From a checkpoint of a small image embedding model.
Model: 6.19M parameters, 32-pixel images, arch vit, norm layernorm, activation star_relu, moe top_k, num experts 4, patch size [4, 4], layers 6, width 384.
Data: trained on retinal OCT scans (Kermany 2017), 49215 training examples, 82.7 epochs.
Rows from block 2 of a small image embedding model, named by matrix and row number. Rows with one number within an expert belong to one neuron, the router's apart. Each number is 500 + 40 x the weight over its row's rms, rounded and kept within 0 to 999. All counts start at 0. Numbers have three digits each.
Before each expert's rows are labels from the 100 images, of 14848, where the router gives the expert most weight on average: "strongest on" is what is common among them. Only what is clearly more common there than usual is listed. The data: retinal OCT scans (Kermany 2017). In brackets: how many of the 100.
# router: router (model.blocks.2.mlp.router.weight, 4x384, trained with AdamW), inputs 0-95
# up: expert up (model.blocks.2.mlp.up, 4x96x384), inputs 0-95
# down: expert down (model.blocks.2.mlp.down, 4x384x96, transposed), outputs 0-95

# expert 0
strongest on: finding: normal (96)
router.0:536477483443509515524430557510515500458542535520526518489546453480499466524551473551486470570481510404532535538469541448554500514472495455504476485502487471491497479526424506466459462599572515503497572512464523464525510485562545508523495495531474508474493506540475486449549494479436541532
up.0:532497534481489485441414351550475553491457506537515550448450524492499587510477557525437460529530567533400502498434535504637542492518516527519479555481556526489543488548495512503559506477423496540539512462506510522508485585482464447574440442459519499539532496461491529513541538495440512524
down.0:507415500484488571511571444505486549455529465483471527503519479547475469579594471448463481538453454468462496515464553482465450527521492521503526431513510534514523457478492484506479526485523544506525474512516598566475550497425400521589449447504493488512479467490487509476509535508551518502
up.1:514450567568474504493469470529507491555541434488554448460594472518527487519495451528515458576475515524533448456491491463534492529502478549540519487485483403550522527532444408576438478513511519535510449457528531544503473448500473464491486514536464507542480479474410512491428462518486540497
down.1:488563482546532502530547492506472516536530499522517515477489529568503468554513498480542513491465470538595528482504547476461527498478506445505524481495437486527497544463471509468413474560494476493500515503438422504448472418511598503466557490559478463505511501555494524483591506538513595441
up.2:549537502571544552497540496444446510498463466598450428548454478542475475517497470508476546513440453524537488459447472449499456476514523602538410533524474449507540491502454514616442509538487521416475533493522530486495498485542507514510514533597450473502528508543460506575508437501549533432
down.2:469473517480448504518463450508547587521477507567493397529419500539492473482437486541576465531451451475521533430472490513517485548484446464533469542587536507485449501533470446475493508553548566469552482421486434487504486477480504527456453482487510444510474480469526457523530495503550461407
up.3:510555504473461517511480546476503505535489502526486483505547528473567516484564545483455434516476521499554461472437494511513416484497538477485518480493432551478518545516471480512535481487461486472514446545472507587542513472429559523581543399502505546552404379523530522501500349518507490537
down.3:474551500471474511524447454502460499561553550510510404514551461458455603447646452617484472511508474559508502511466437527526450505532475534577489527512550505524498502558494496509538449453515524506496512389419484526518484497506444541560540436586497459424552460558543490472468423485520419589
up.4:499499448454580512505488514470482483486541558456527472592622491499562424536475481539460496519533501501589482477423476589437508453525531519519468526492480459479515497493444558484432519485493454486470500496483509508532430454508448527540502471472545453532522524515455524527487580476513421466
down.4:471555519419483425517502571473453442477537445554447472577478539539535520467439486581500423525467451484482433568556511480565508511518492508573475465501472558516518408505434525501532501568453547487516520463473558498501542499485513496448520510470433533494436533505469559500434474521548498480
up.5:450487506505455544473550435424468471483483490410502414471475492500525471514473447536445408485551478480533439459462481530528606526515429490519445485525504542538467536523469455505468554458504499492505491502596463420497563476515459494581495459546499489498524485533487420493494487495520500499
down.5:458555507534481528496540457453424510498538521515506514449558508486482542452510478606466542499454439409567469481534489520535502502522536523567449471451500582516522463405539533524551460522540469538483456494465510565504557510508530490492482503488476520522541485477504515461510495511468479521
up.6:489473525422537462479508447488531507443547529498495458535550536493503535499492459450437507457573467488470545489479512474607557460477511568521580504501468537495551475558526552448446553482413495501562497565510506494520455557506586576530478603512545478543532493479473569580496498469493550560
down.6:480499501450533415507403486505496510548424433503516520414544520496529540507528462451507499514505519452430572511459481441548530441433470510516541501436493474517494461489507518459497437503465550497483511542515494473467453499456565541500537462481505553545579511538514447499608502489449456421
up.7:539474476514514419477444512465447400531567485525504556529597439548436483476539496543518501444484550629503484534478509449500504481510519462504467498550531542425519464473528522488410524453420466520444421499525474551454489506639537524490500534543461495480469509502511598468463506502458497548
down.7:538457420569517500487501481502507537475544512469521487481493552520466468468528567489526529520532517440530542526490552423523499420468524356514562493537539519475513537501515474516470500433444542443526540524401547434502515400489408536521510382454445539437470541556508424519535494495554487469
up.8:536499519489550474454448481554523492548482472490538540551586522553537486546447481565493572434569492559510487487485422520542485461430409530467491448433528537499492475544520494538447515502496477481496444403464474584490498557573467492455584523503491525499436450522444491544499490534429434470
down.8:487469561514487481428510478391504444460439466465435483507555562484520498591533492490554542456544483460443504526502538469408449467516436492398475496523477528537533523554532465500531541504477511508479541435535498464531502519547534460551503543479539470533494521490571565543539494541500432500
up.9:578477518504513526561592458522513489552492535488478525504513537420486479527464473498435586481505528444547444459467550527570417441506563543603538498470535491530543475527519460539482476522479575508458535490477454499518553455502518483527454612494477508473487523446537528563527423561447520579
down.9:511544508471442537523474467504492513514506539492450523560419523517412481535479380493490515453472512515460555495476478504508462530451485561560519472451530503487505454487493493481519567535490497538465542514511568526454524498505496555558527537505507491526496527523529475480562497501509513462
up.10:509555494474496547490535502541524488489455577503552502523530548552399497509572464473489467506473564567506525543534544449542500477524532553454517483584508502492532492525485439494498458522568538542438488455529427469496482479504515523470484460474469487430541464540485517499431567486450485440
down.10:515501520514479513482500527516437501480471555504457442486462471513545437421535528539446447515468495504452544470540535488495483513505526452537476564501435529487528502499497470537460523506563552494574535549507489554604519542499429410470486476559509567464469569447541539521442470488532465505
up.11:435525515450454548500500486526544524555545539539466508569641562473450467506488522538488506482529510523519476476539562496524560470500486459490522497506515449497499523495495535532448520481514521517520485433449490456469472428506405477559474534556501442554516545504542506507498494510447472583
down.11:508556525461564451411529530443498526470507473530489484487477511531502472483493479535487438546476461549496447513460464418505497472513489410519508530465518473474442540485473456603516483429486525445487487538501518525503444411489505535518494437444538474455509462493527461464463507483457468523
up.12:405462470445448528559461519515516570540508520487522515551503522458481441468542490507511457483537498581505538579429453434455525527550512509490458527515553535475514538547487508457426536425515543507483527483460443510520482530426467643480536486510528508524488480488476515438465551462548555491
down.12:491431494595462497464491554482472530484507499527537580553518473502411520526489437445510528464537436501563497534528482454515546526470567451495473540503542469513499509515477562456480495464555470512517503396442516481483449514492419487505503522588471536512476530402482503527474587514463539412
up.13:490464439518494578488537446461525540541488475518569421517546594508473497502525512485518494479559553513455537476515499486456489405480495525514534448539501525509605485514518480474470436542543545547482491454482471490519464487401482460503424493506487411557454447452550467473533544523526452409
down.13:513517563455484491528433585476478470496529459538468567430484503550478449509472467541575547475471521507487517551395495575549527519382519552458407475484462543521513499549536495492546549502489490525483528479464491421489483495488475480538440578478546514449438566512467522485456439465552520515
up.14:478477454454566457502478510482527488528520530524509489465445561475534472536529509530510520511535462501448536495499461476475526474536516484447494457461459444460502487494497516466540501481492496536548508444505515472491537487469450534431479534480546451509513453470517531565578499476474461445
down.14:432482489538498523503541534475438462517534481512477497465511426538503440521493548512548467527414562481471546468436515516644507548558467499489469476488513489480510520421522561491475512533446510466425499474496500531474494467543438487505438454526509509441516491521463475508476523479429530552
up.15:572482415503512426531511478524490473525491474518441468463474467529565423449485525494526523560497406472487522501485606546464459498478527540520494486493519484483555506522520520497497503512600538538471532490501484495497502518508519465571450508562459529574433493521448444513450446510486512523
down.15:531509460507454485478483516538510518456555499496527478516491453385468476559505547435502537463461514548509500490527508489492498447507512447488506583462478526466471524473465448505566493584487527538537497467484501480474506453495469530492508573477443526535483525474469410529470531575516481454

# expert 1
strongest on: finding: choroidal neovascularization (99)
router.1:488555567511490504509455508415531554525472499512489451608517550529493527503489494564515458488444510514490545459508515468488461487529498470497493474470497531465490479504529460523562535462504485443489524531561502502476515437475546407492504523502499511457410585549464498498477503510563461442
up.0:477494474563545503461541517516476496504551531542536527568525513510409570489511491538486547544574547528561494523463529501480480593504551482585519489520523492498499460541474493515456489540562532540494470424532512511485504408477558464550482580488437539531492522495527507523509543515521488562
down.0:500495517481487542496454519467524492522545503526457483462527506508579473519536468482485496592453539608490430416514519527427458490548473531534523486429561531490491537434482461469435439538507457519508483558545521537593569469541540540462458460522439502493454483560504465491526490532472518450
up.1:466475516534462482496488412504500489501437470484443465517461425457459488515437469459500480536415524500455479603507511500522523500474485519527471490497540527488532510510502480479505471507492495551440492454502502499505501485478487532574511578487490501520458561513532490418558544481476510390
down.1:490489498550553438517506505506463470521470570486431585477404462513492474520498526439473566494493459413498437511526543482437479500532500483572516478468425505436548526502547495476456509472548493463479514529477463475511491505495533565443566457478559472468521561514535547496541514485589554522
up.2:524526415435499441436530468479438416560437494458452551549450453436504492511540535513586555493482506528531561455470480462476514424524458469511494513498478519523447448422521409457561494479422548507462434475547483457475525519521514513513448587474511528518535455509500440481547437461472550551
down.2:477516485481479551427429522482457482469507465478511473443466538427503545493460544424536478549520495405531463534522483490451474518498465494504424462506455528402510438500468493517502487479487514478527506552443533455503447526470555413486536554554476545477542455473432506477514513484412534499
up.3:498474505521582456494523488479501475486573471513443466517477501535503466506535463507502514533551523469446539475600535534515542427531509479468483475536534518481513533473490522485552460510478471436478494505521522474476454529503489538499497542522472508501520491567527599516420548527504540480
down.3:470501534540500513489448473472473547443541451535466495579473511489470492527493548511517462479402546496542389476486577542488547480511529547585526495533459524508442480473485511536482498472516559491563526446464587495516502505535537479423483470557478526484495447449530534471496509453470483512
up.4:417517506485494500550500452509512504516468452469520585409558484513557469473509467440448463484412525500525481475431484490496480507501489477496435488495508460533529540544508517483565462469481526509506542528548542529543464525480431519476504525420467480524568505406563553442485506502504468464
down.4:501481467445524523488500585497512446510526447455513545502466380581508492435509491457532490424533496489478541520535415493469507538448426495517485500541506479476461452464448473508421503526493436513545416533564476493538528527549495459429475543504518550513450506534485524490469519507421575511
up.5:508542495519501470453546479464457510553500464501467467506509513475413529454544477463497529463555417463440512554488452522475575488497475564525391511533538559539473531511457504518469490448460471472609499481500487462501584530471399474491478415549500432535520486399531545465506544566508530455
down.5:538506477518533524494505489488516484475519476514491513505524498414524522512448489477452456541551437490499465497505552460470552556486406529516447491487511497550491476565491466520451544541483517449499541519472423508461560574560466507494493538480524493502486441540433501428484464489563426490
up.6:548477441473477556496488492493530467550441556491579541507509446491451464536497534476492520546515470488486525568490496450496507424426515483475470482562512435524524516510506565516440491511488427539536465481503470524521529529548415463440479530448474504439521517482519448527523570419464506488
down.6:553455490489451517490593534513447486472501420551488428395530544541574444472461574449538565525498486552524576539583485466443449531465510458475383556504436513430499575535462515550456511538552467544498435465522472523522520443546487357505472521495464514566476506546517573469507491500509513560
up.7:503497484569482517475602533532526446435496488421469481546523464462481458508401461550505455568573533494477518385500551520526476490521535534569473497562490533540463468455577504518563468477490484522429511455493527439542535565508532437460493542557506468485553536510520439481479511496509516508
down.7:504482472501470534485498503426539391541541564477488485515450546516522469532455491469436467555484519489496518382560483466478546501497465584479569531497464403524490544425504582496503520537530553559459486586472465460530454474451546514572521491502496499488453443484497525538487459519502471460
up.8:444488507506519580572512504527545588444500505478499536515511499500525501582498482439542493457555516440466576476544538473528480534449542499523521524409499479441513483502517528374463441447538510473519601446545582474408493584551559489441468484569464493514454505442475530514476575447537448441
down.8:536587497459450540433511495470504547505536478492451493528556456469512511496491443427494501486549530554445524473446460502531522451518507525456496507470513476543523466544457520523483576468480422522533458552550510455540456501501499504514499535497478507496491513476550492545480519495466440511
up.9:546413484476438467477522500508546480467498477469514559481510601437450534539575486558539533503549509610528507548495443553516512513575537570513566531510488430449485489539546532500505561489485487488534564501499488531482498590557458484537457538540436425464512487451471516492470513497479496530
down.9:537516500462484486534513516539537536462472457426515497496488499495476554489529520544481501542474478500518377421553491550519524484523530508508469499488461534497475496540471516504553510498443505564442572498509515555517539450539568546462471459518433457561554529564489447526489457556563531482
up.10:493566540449537475468484448510541536530572486493540496503507467510548551439484437462479484410527459591528570504532470503446561550518501482634544539532517495524486494533520494462578473519567514537480531470497557525479424480474504473494546482545556445409459425500433486428502532496468489521
down.10:399432520578528486567454453414425536564498476579473478494514568480501500493544485500486532536430521544510540435467513500528485461475468489538463401406494557536516537462505481486546585397532496539484461505481533556506483461537473522481506505498455545498506593559525508520491465501474543548
up.11:523380536456469518475506500472573498492547552465503465458529554504545507496479507440499531484491461515423557563508454467507473526508469506576592456541474543450467482552532462477517526536467551533421502483463471524491523500465545555533487476460465487427521603491444422489420498538505439428
down.11:525490385578444526437557521457429538479468496493530486599565533539404550583500463571515504475489532487539440501543482470466447584495460509456513447524506586440549469480570543471607559467478557500518527448535481489518492501521447466488625564493502436515488536522544474464560500555448564518
up.12:510472470585521516489538566418475501536566482480481436469493574532492502529435477494439437483477482532535532514465454471439474439480525522490503486504490452456560432495499584569517505532537466476518539494466510533496427523475434551509468508465532520445477479523526501499442582514544502487
down.12:505501515514496560515483439511495450465468512492492507494518453483476475514557540486430511476456479414486541482507548457419465506419474514561458494467476446544517516507437475500529518497486519508583487505448458439491479475535541468470464609531516540511451533548495562445496571415524474460
up.13:502607489459542473485446481592531520507535465484572508410534505506571534513495528480439546512545550482461516543526508487512512483468472488573473493531462494547578523507554551459586542426439517478523491496539409487519446546509459513494548529477561433544498529386527535484485536481417496359
down.13:491510469511466396502508487445545464534580499521478540469499471454538504489443500558577429490501471522457497427518526564460510441517484433496413509498491511543507463534461548538524526532443558455482590541435480456562475576562493541476514542478550560544545521533521524496536480492510531454
up.14:515546471449574473508436509456532480553455514562518507510526505469496500495542482492474484471523533502533456466577560531522529539498507533471524538553434538474468452475532527535527408466515554514531443477519512519487434514455589519529398482520435524578439472567501480522495484541445480455
down.14:469478514550470499576497492511576502527447455490393506536583524451488551510588451512527470475482455554443529530414492517476580508578470513535557469569511525497438449520437436449481530455447524510505443471504476514512508531519520546515508536489531511492537478509447491442542451574460523459
up.15:492538477488476536472493517474575499531489479528522508495530531516494452526441483516491492446486490524554461454461436461514497479499494533512563546406501513554478516576482502505546462517494409456521445539493427427484473463521543510449513488548487448487558510471529514501415560426526445507
down.15:528536470427485522496533541457427480496427501460519490449525556568474481553467435488562534453504547510532491435534564528434532493479440444545482528483490529462485482505498502520557438536444510450548488603494520440553517566462526485556483504540475444491444438535527540509491475486463492478

# expert 3
strongest on: finding: diabetic macular edema (87)
router.3:451533525506559455474506410433545504467459441512565609508475551455450511519492592511498493416502503527537504403409488488512498513462553504566508400418520459524498548473547546476475534513520556486547497551398454470475477489470476474480467527493553445479543510487503522429451454436544505461
up.0:566523466479521492509573514493514469449477534452506493567492470451444497546533464489475514572503458497531496505464484549540510429517479453487509513449490589526522459503532481552476546525522473539501508478513497451584452525414404567535547575562491471480509544466424504566499503495543485449
down.0:445491521463480455483426536523550512550526503471486418441533487448447506537497435475511470486521524495494498457509612492561452483526419492486408500585478556455542433454480557540498559505479551508461423533427503605491527511445526462527519464458527535472528485456567476526462460464474534439
up.1:498493456438572436502475567494497439483594490525472410457517464495442449559479497491486562575520502494539503480593547528523539444525484508434586511543436466493521537480528525536479518413517480505487500522541462480517493452471456472534570523470521500524534502532493511501512465474517388559
down.1:498518518473442522565450416460492480520467574534576562507584532511504488470531448534475513548472491544468550547524563594551517496493480507536463511538552521534489493496481533466497446492507561465511500566514475468523547530501517488543430492488466487574550492543488494483507544553510530495
up.2:486516556528515558499496531502542506474477504534448519398543481571557554478512511446377495476483505464427519481556492474452579559523613535537465465479467517525466441525523513514546448484465505460488471482451498524493533528519437498408544476542533519476500518470524516545521528431431468397
down.2:515496521497500495481438531515537504422482498453538538467542524491545461602492498497453541500471488474590500493506567495520491491550519494498488510446472549488510512568489545477511554560466514560493475506467498470466505515542510507499483506450648494429469540404536490569541546477508508456
up.3:531530481444450543539549478520515463495536519538502552552494471470534496555533447583487505491508502434495544534516469538496442469503523488448448481495438480499456502448480531517444469573480542548503500528453472524533494488512520503490550490501479504393507572545492547519468553477515476430
down.3:453579536529532546531494522482447477458475520464469497506501497504490496480521496357534514509521474582495515461481500493525530485470527511443466525517509441478451487480554536475465449542538490513585499479499470518587514506434504525463538480503539507497507529482535474494495527514501443515
up.4:486495485510513459498442499486487499499515552557513464522456446455487478508504492456448541510467472494484475458507454489513511543424520435577467449419470488517444538479479517465445452520480465449422562478494494474475539510494481490527604512497488452477475520473551564484573466482525586516
down.4:562464552512557436551471568531517448521472496500516441508489525497500521478566521533498435410531449554519502469479427452494508591489505524549511527574540462549463492486533523441451541494399526523475555534467478526534520505508542498486459521510479477491529492514510507568447470477542457472
up.5:513514539493472481470507488402550536497441447491479508488439559486500506524512506528498574522431561409582549499535489513483565426522497538514530485540506499500443540487474399525506546533429606483486442415480550510497475480478502465552517405546566529571443493483528445541498487495502520513
down.5:503494415497489496553516483543490480503520480478539451495518542511406570522446455500532503562462489465537531578551482508505520517492495520515466511427537497539485465586593438485510473459510516521431495453448450505485456464499528588450538446475513491533518518514500508485500539433467425506
up.6:552494511463527527470492564470513506485492503522430466506543465529458530457562602476463441495497516557482471514533448444532478568524459518580483469544512574530493393508501558455503509507450435482499485447462472490554503524476561534497573437511474542452531545489510533558470490553535541473
down.6:463425574504462517487527431573432498482510477539520517519532490463506480497488453475463474379504461483510540545496476476504484455532412494398555512508538500482548550499537492489478510541570506541537479475515519470548492461471466497481504471544550530520453446443482494418552473455503529443
up.7:477458513509479494453559491497476561562501566413555483511466505492473499460538559518439556447511586477474468517501501489536504547569503445515473520506547513531524462479509416464518440525455570567495544514479573534529560486449505530518484482474551493481477478532439482478562494569458549530
down.7:548501512556506543526537540491511457520438447533491502456503500481437489528500515504496447426571437535490477467551451471527542455439511539571504479508424548453516478486512448531507553499481504514464539490493541523456472476519477530457559488492480532517527507492531606582543530545513444467
up.8:502508508511471436487498430540510540569466509597508496544541515581538496537463440410478483488478521519455487456503560509515502563444466511519502489482457468577497489479539479426449531460467490491451515438540440522508490499471518484563463451493470450454515445515487538524479476531533502535
down.8:582465550521445442487503549503566554451580512557474470486474473464518533485477488503537453480548475493453583484519576498569451475484491514591474555542502611483480481501582561517515490504491476533471501491501495454509504516457523466426476489487406559515481544451498465529454455430507547525
up.9:504590560548464472424483510536526531543501434477525464445504600556482439514527518492589500577429534489484517486523519507530543450404545498432578474529523485523556577417518441452460461486477554522555459512546511537494517475492514510455525514556563490495482484499556529473480514518519473508
down.9:444434464520534461553483500451455487570515479526544474522505512511458470598526500571572525490591407573481536423498456494489491510503495491554491476465555496515520534529556490442545465473485516486446513469466435426533531400518561506456514485502480535449435556544564501486538495474444467492
up.10:499505471506474511560528536470536503532477580475455460510473487494546541525596435517461587437476476514442550431472545459458510529487436445514513517505504445540463497482557426479470465551460426429516456526459474500422490474480461509589449446563522539450457440513547473518561524425596474544
down.10:524460448572477543473449557544497524576507480600510479475495459556521492516515518522468548545482448489513448468553485528439514479538472419545427482531534465534523484484537487455554520476443551544539548516444498492457491495486456519545509518502490594450539509539519493509553440477530411485
up.11:514494531466503492503468553523519481436437556477457467581504516499513524496577447583440578483425545498548518452463479410538430480532498549478543445478515504527530506514499423447472517451479483542475537482473431508510530443574465453585481474480525499539530489435512548538474480527488406509
down.11:499494485524493466578515525461526526494435487542444511535544491470487464602513501511449472501486504517548602410540496518586551553549535478570535503547491563502531467506592520464401479503472579572438434468492464521494527494496514489444476512467495514494480424461557493450466492484576517447
up.12:530525522491457522504487435524519460462495489486497490534493566535526540488598491586528552468470487543451507441548459455477532503447475498487463573515541480530470537491478443492603473476472427538526506520521453499471426507474561463514505536524485520513458511400559474432553540551495414419
down.12:481541531490465460510468467472513584519514529474470555452495481527501470481490529500434461439508517485552458488507514503523501528476489503517512503498464434558552495525505493493564501529475463463533526550378518466495539528459495532501486521578558459479479449518508528470537479454455503576
up.13:533546513487484446579502580553520459416480546561480509455540577559549511482513559554496523435501453456488521520490503477596508481457539508440483497475489455517458420515471535503495451492486470509500428494530491539509500509532478571445514481499539468501474503448414482462436517468465469478
down.13:451517559451536491491527498570526542506478523509518522452536500466560425518453509553481518490495495495466533509549525478465537489449556496488472510415495432479534405548563549451582395486462470510479540553445555491534484502541537486555501457431496451510552509500535462470518525405539536448
up.14:520514457514517544581484477499512493491593358485532479484510438478464544479519505456490509482465564487512502502474514517466483448477520577454501530476450548473490474487473518503496387560501503496533504525442535564543457487441425547544509476540509472520510497462520536498450514482405487476
down.14:502469522558494558486499573463473509539532473494462544480422458509495587474569519518513502533488516545409464522422549566522486552498486508481490497521469515500438510521479536533475467498492480527513572514526560554533504532507511497531559455513465517530468481387529509469473543497486473497
up.15:556465510501436487536551553534540490489449442510498498467487511486405418512527506488509568534481592492505501543449519447562496547571415538588541475503463510529579544483491558495571519533453472536422462488542459566491493460527450549508500435508498527549583554489483475502500506432538417525
down.15:488578507551497461479511502440448475527533558560504461566434535445497549600546514526460470462550460509460482473607451484485578483468480511505581444416502469430436589500493568561479443462499455536512516525504527501591494505551562494480471583514531489446490452477494470528414515435498460503

# expert 2
strongest on: finding: normal (91)
router.2:480515489509548507456503516471456555497538505519516489555438512536496468526577465435539516571525516466555502482480523533483503539493422494468544551449483487450520488439531566478528517584497494458468491470483486556511546618549453515515481478473515529504505483515490459510546613614442512575
up.0:474581525502540541465558453506545620527433497534546511490476433419541481521501476497474514575531522486481477501501483545467494473448510501538439482549528501554499443491520436471459512469492589490469546469489517508535461494468372497569516479578447482458430540510539486488501556506541508508
down.0:527505499525472466450531549486476478549490511474511466514465547485544487594439469583486547506560502519461542443507489483539469439581492500485450488611524459547473531512547459531483492529552536464483488491418499521525465519490455491436475486476514476472546510482578520447470450537430538522
up.1:511476514485429502546524467592481494614532466524497523524480533517529504510526574452547524498516477486522443569488477513557508509514562598556551479518527473455527549508527520487441408512547532485484476542452506506464524466524448486524483452487497513488568457550531474518472538439455526479
down.1:482479423500516449522490472470429559503456541512547533453477522518522494577419496500487490513495478506514554523563500482471476529531447544558452478474549501559470556512544453466583505551404550572488427490514479444487500482566523499436539460458501454489448513459469495580572481555487479514
up.2:501502464535487466594567513528495498457473480516471441509506504428536515506492492487545563517532501511477523577575544468498420494491489529505512502479483491530570526567507469518593508477582473565480498490509545486494466648469465473480523529545426463507540497474471475494485540526491545499
down.2:472479406496512474442451424501566488530479467508487440524503413490492524547529581464422481491443513472504551518490444572536524520500411470509517482505520571467510520524588531497418512453538510479484496480487458525507445473533511566521476501499501469495513465423499508442423478518581523414
up.3:504469511479628543505570549464472553502387425513447558503470522427506480467502529480484500497533480535466565532457474543522494513517484544517498488496505517469509488463495512492546447461521470445512522446487600478628502531475481460510531490489509537544500450477486527523492509484493447523
down.3:500582515493461485461581501540490457448540499468456473581449493482464486438502444551521515540495505457450528518447498488518479483478439415476489502487514467545505535504472511491506563502516504468523508500507497487490519464500537484446434480418536468446536460526515507523474484474487534536
up.4:507543523537550478514471512484482481479502537428500576455499480452464530499537483484506517483486476532467471479512516517471472507491478508416464519436450559542499448589483438524517538490387457522540477552560544469518467480462514584467509492499532501526569474532540566501527553553391512593
down.4:494525569499465508424471496487567472390433491479457519484516488551552546480560439482511477528480455543520515449473513594445552486562485533468486453532508524458478449553520518468502455503542485430534446486543412453553450453522519443480483462539562482517459587557490595445430457516526470478
up.5:424476552515471478440506474515574506543506551518576486473468479481526502476491533480486448510456503501471568547527489618564481479417445543508512455447539446557518503420516601489499449523530479523471526496515483533509517461524515463499466488529488493444570446519509455534460469488481447518
down.5:499485582532485485552523466521506504455446523502424528505501501494426522523501508512469524532528530519483485580433482459481492443468491539472457556615525548444477429487457527453514485504543525521517388443489462490527569567476557548508460492540478515484436459486501533482495566456486547535
up.6:530475443486531529576553490434505487509543459496522512477460506532583435521520495540544483520507526523496458487475530511583521487470477508526502491445471517509490548419520489479538494521455471500510452554472498489455506553528522458507492505521472431474482533486489525520488565562509533450
down.6:529525527508463489494489562461553500510510534543480520514467499520606392546521513548534483380488501392502484485524459496459544545456501497509500507453492502570490455470504585499541554508533579523489436493488509477541548573496500518430442470455515470501490463461539529436475532554514541502
up.7:477569522551463457478476481558465544459539489468502451564512541525474517551515515571464502515509497392473477486511449545419405505507447512510485460464489581479489528634532495498486475516451560534488479495526488492574440530584447532489488542534522492465419457481539480516498508436453479482
down.7:511484505497498479443548445482494483470540465450487463546541486480508503503508441484515513433529514501557444516604543499499507511466517471485439501464511450532512469537521485457526480560508494491533537588465504497505466526527443437550486484489498482523566433402489510444523511533537531528
up.8:394455524483490486521429580556473452505468534404518483490538496493465474486530506456495475489405448461544493466472489550497476498476511497517472469487525476506539519498444508483507488430517531529513492513557437512522479433508510460447442522481523491480377469473483498427505468502510506466
down.8:521411467518498551526515538502540521515501501468528487500501533532484495472481457525605541499509551547549555479545477518440522454515448515484481512448483544435500475515506517469577436563471427460442546486455502440484386559507520518451515540527549523528531525533512486563544489541486545474
up.9:498497491462442436483508481542528560515435591477529522510426521505476580472535456451540523428487473607469498490545440469481515542503487444481490488430506555497454496521515583545504511379527477477464514502504459552543469483522440496505531453473513479537532517510488483524562566489473561489
down.9:492512470466449474445460523569513499442530471489485499479584482501472481500538448464560517545522461506590523445552480478494510474527483493502521527577528487453449481520477505445471527427472482549504469460583559546463513505523471484491541512524456492502509437458510547500387530492505486518
up.10:512495556507507484484486497548591461492523523516500601473502521505491455571467552517472513549534461545496448516459490423503507505392490571473464535593516422550497503538481557557570486479501467461534453466530467482514533474532562460440498465590545500520392486502431477574487511566482526417
down.10:578457549424526569489546523502504498477517493547502483502545506588537518542497494542556501476444458454524401457512418603500518440480526464542449525471528471549477513561458518545452470515408512525482582569549475489527528471486554482485458441469520493459524527518511491494511497520535445483
up.11:486526439500518524407532502518502484523543589465491423483470454511493509587571520432531469487544475539493522547494495429529468437480533479487463536452514566515501539499566464517460513517421449491525485501595526530368499471545453574556563458452499450559417518456521477405520495503506452541
down.11:533549510503506506464520395456517534397536447487492488477459520482559531543559540529468424568464548421429500455410564433509516533530499460491498518521530468543451498505495566454483518532483470508500521477598498505476487468543480571485459568509494484478514441455455462523564522487524423487
up.12:519561476455448481428443485495505519520463499465491558505528551510443436542439503464485545535499487513526470530545467504496524500415494479527490492476502500530460509558514518584463555475500520560511516447527545491506471444487608524499560499503489486429526500517462509467452473506517484477
down.12:488498418463505450529509443570509514457593503477491470531479528467518592356473465470483484451487447501500479521451490516553554500492488495534478485554506529531515514567494386491502544467565462493490490517492479486439498526493469454498426479429391543512431536533454502457510583450494523463
up.13:535498444559460480493474438528425528521530470520543522547523571496453496477594521542457534524531433484428458528473528457466471458531490544425493485536529505588500562517559469475481426492509531479499467501545455476582460468446452509528498473462478469452384537455408473494442462542517507517
down.13:422477510525535535562533470444502524445493511497543562470444546534509524452510595547545497517546476458442455497548491497570556507535484459468506521528468513446525555395502534434540499500460558506523504522587503537519459492459459517504483496403506583470458461467497531546377542444528508517
up.14:520491545550494539489498465530445513569521459483550498476496581527512502528536489516493562559498455524443518579575504493513440514458442507505517486485482505554490443469504523553487467536473510497496505508422434477455537503579431420493495499463524491487503519530486610472409490451506473493
down.14:518460445438516448467461499556541550415516491536517465529525478432505471504548439492446505498463487547447497477498482465460466530415487511425565492524492462484472505475460440498521502518532564523440542467443582479539522538416460506476495467480523486561530446456424516434471493464545548448
up.15:460516453493520564506544527507511390439441486496456479478556562419522474443545505545505510439562531509499482455474494508540557492501429557461476484546480454523536502457560515503507472468568518431530507492539539520547475524536522504463507498512488487496453549456503485497454558473566465415
down.15:426520552503475550586497542440480496502594488519529484500522496523511516503543478528452476510450478463514529459496504417416467518570452467478411432440540446530513469420528550507464504535522538501493535478427433457514462428504532510509519501490524500511539536496529491540512466436418514469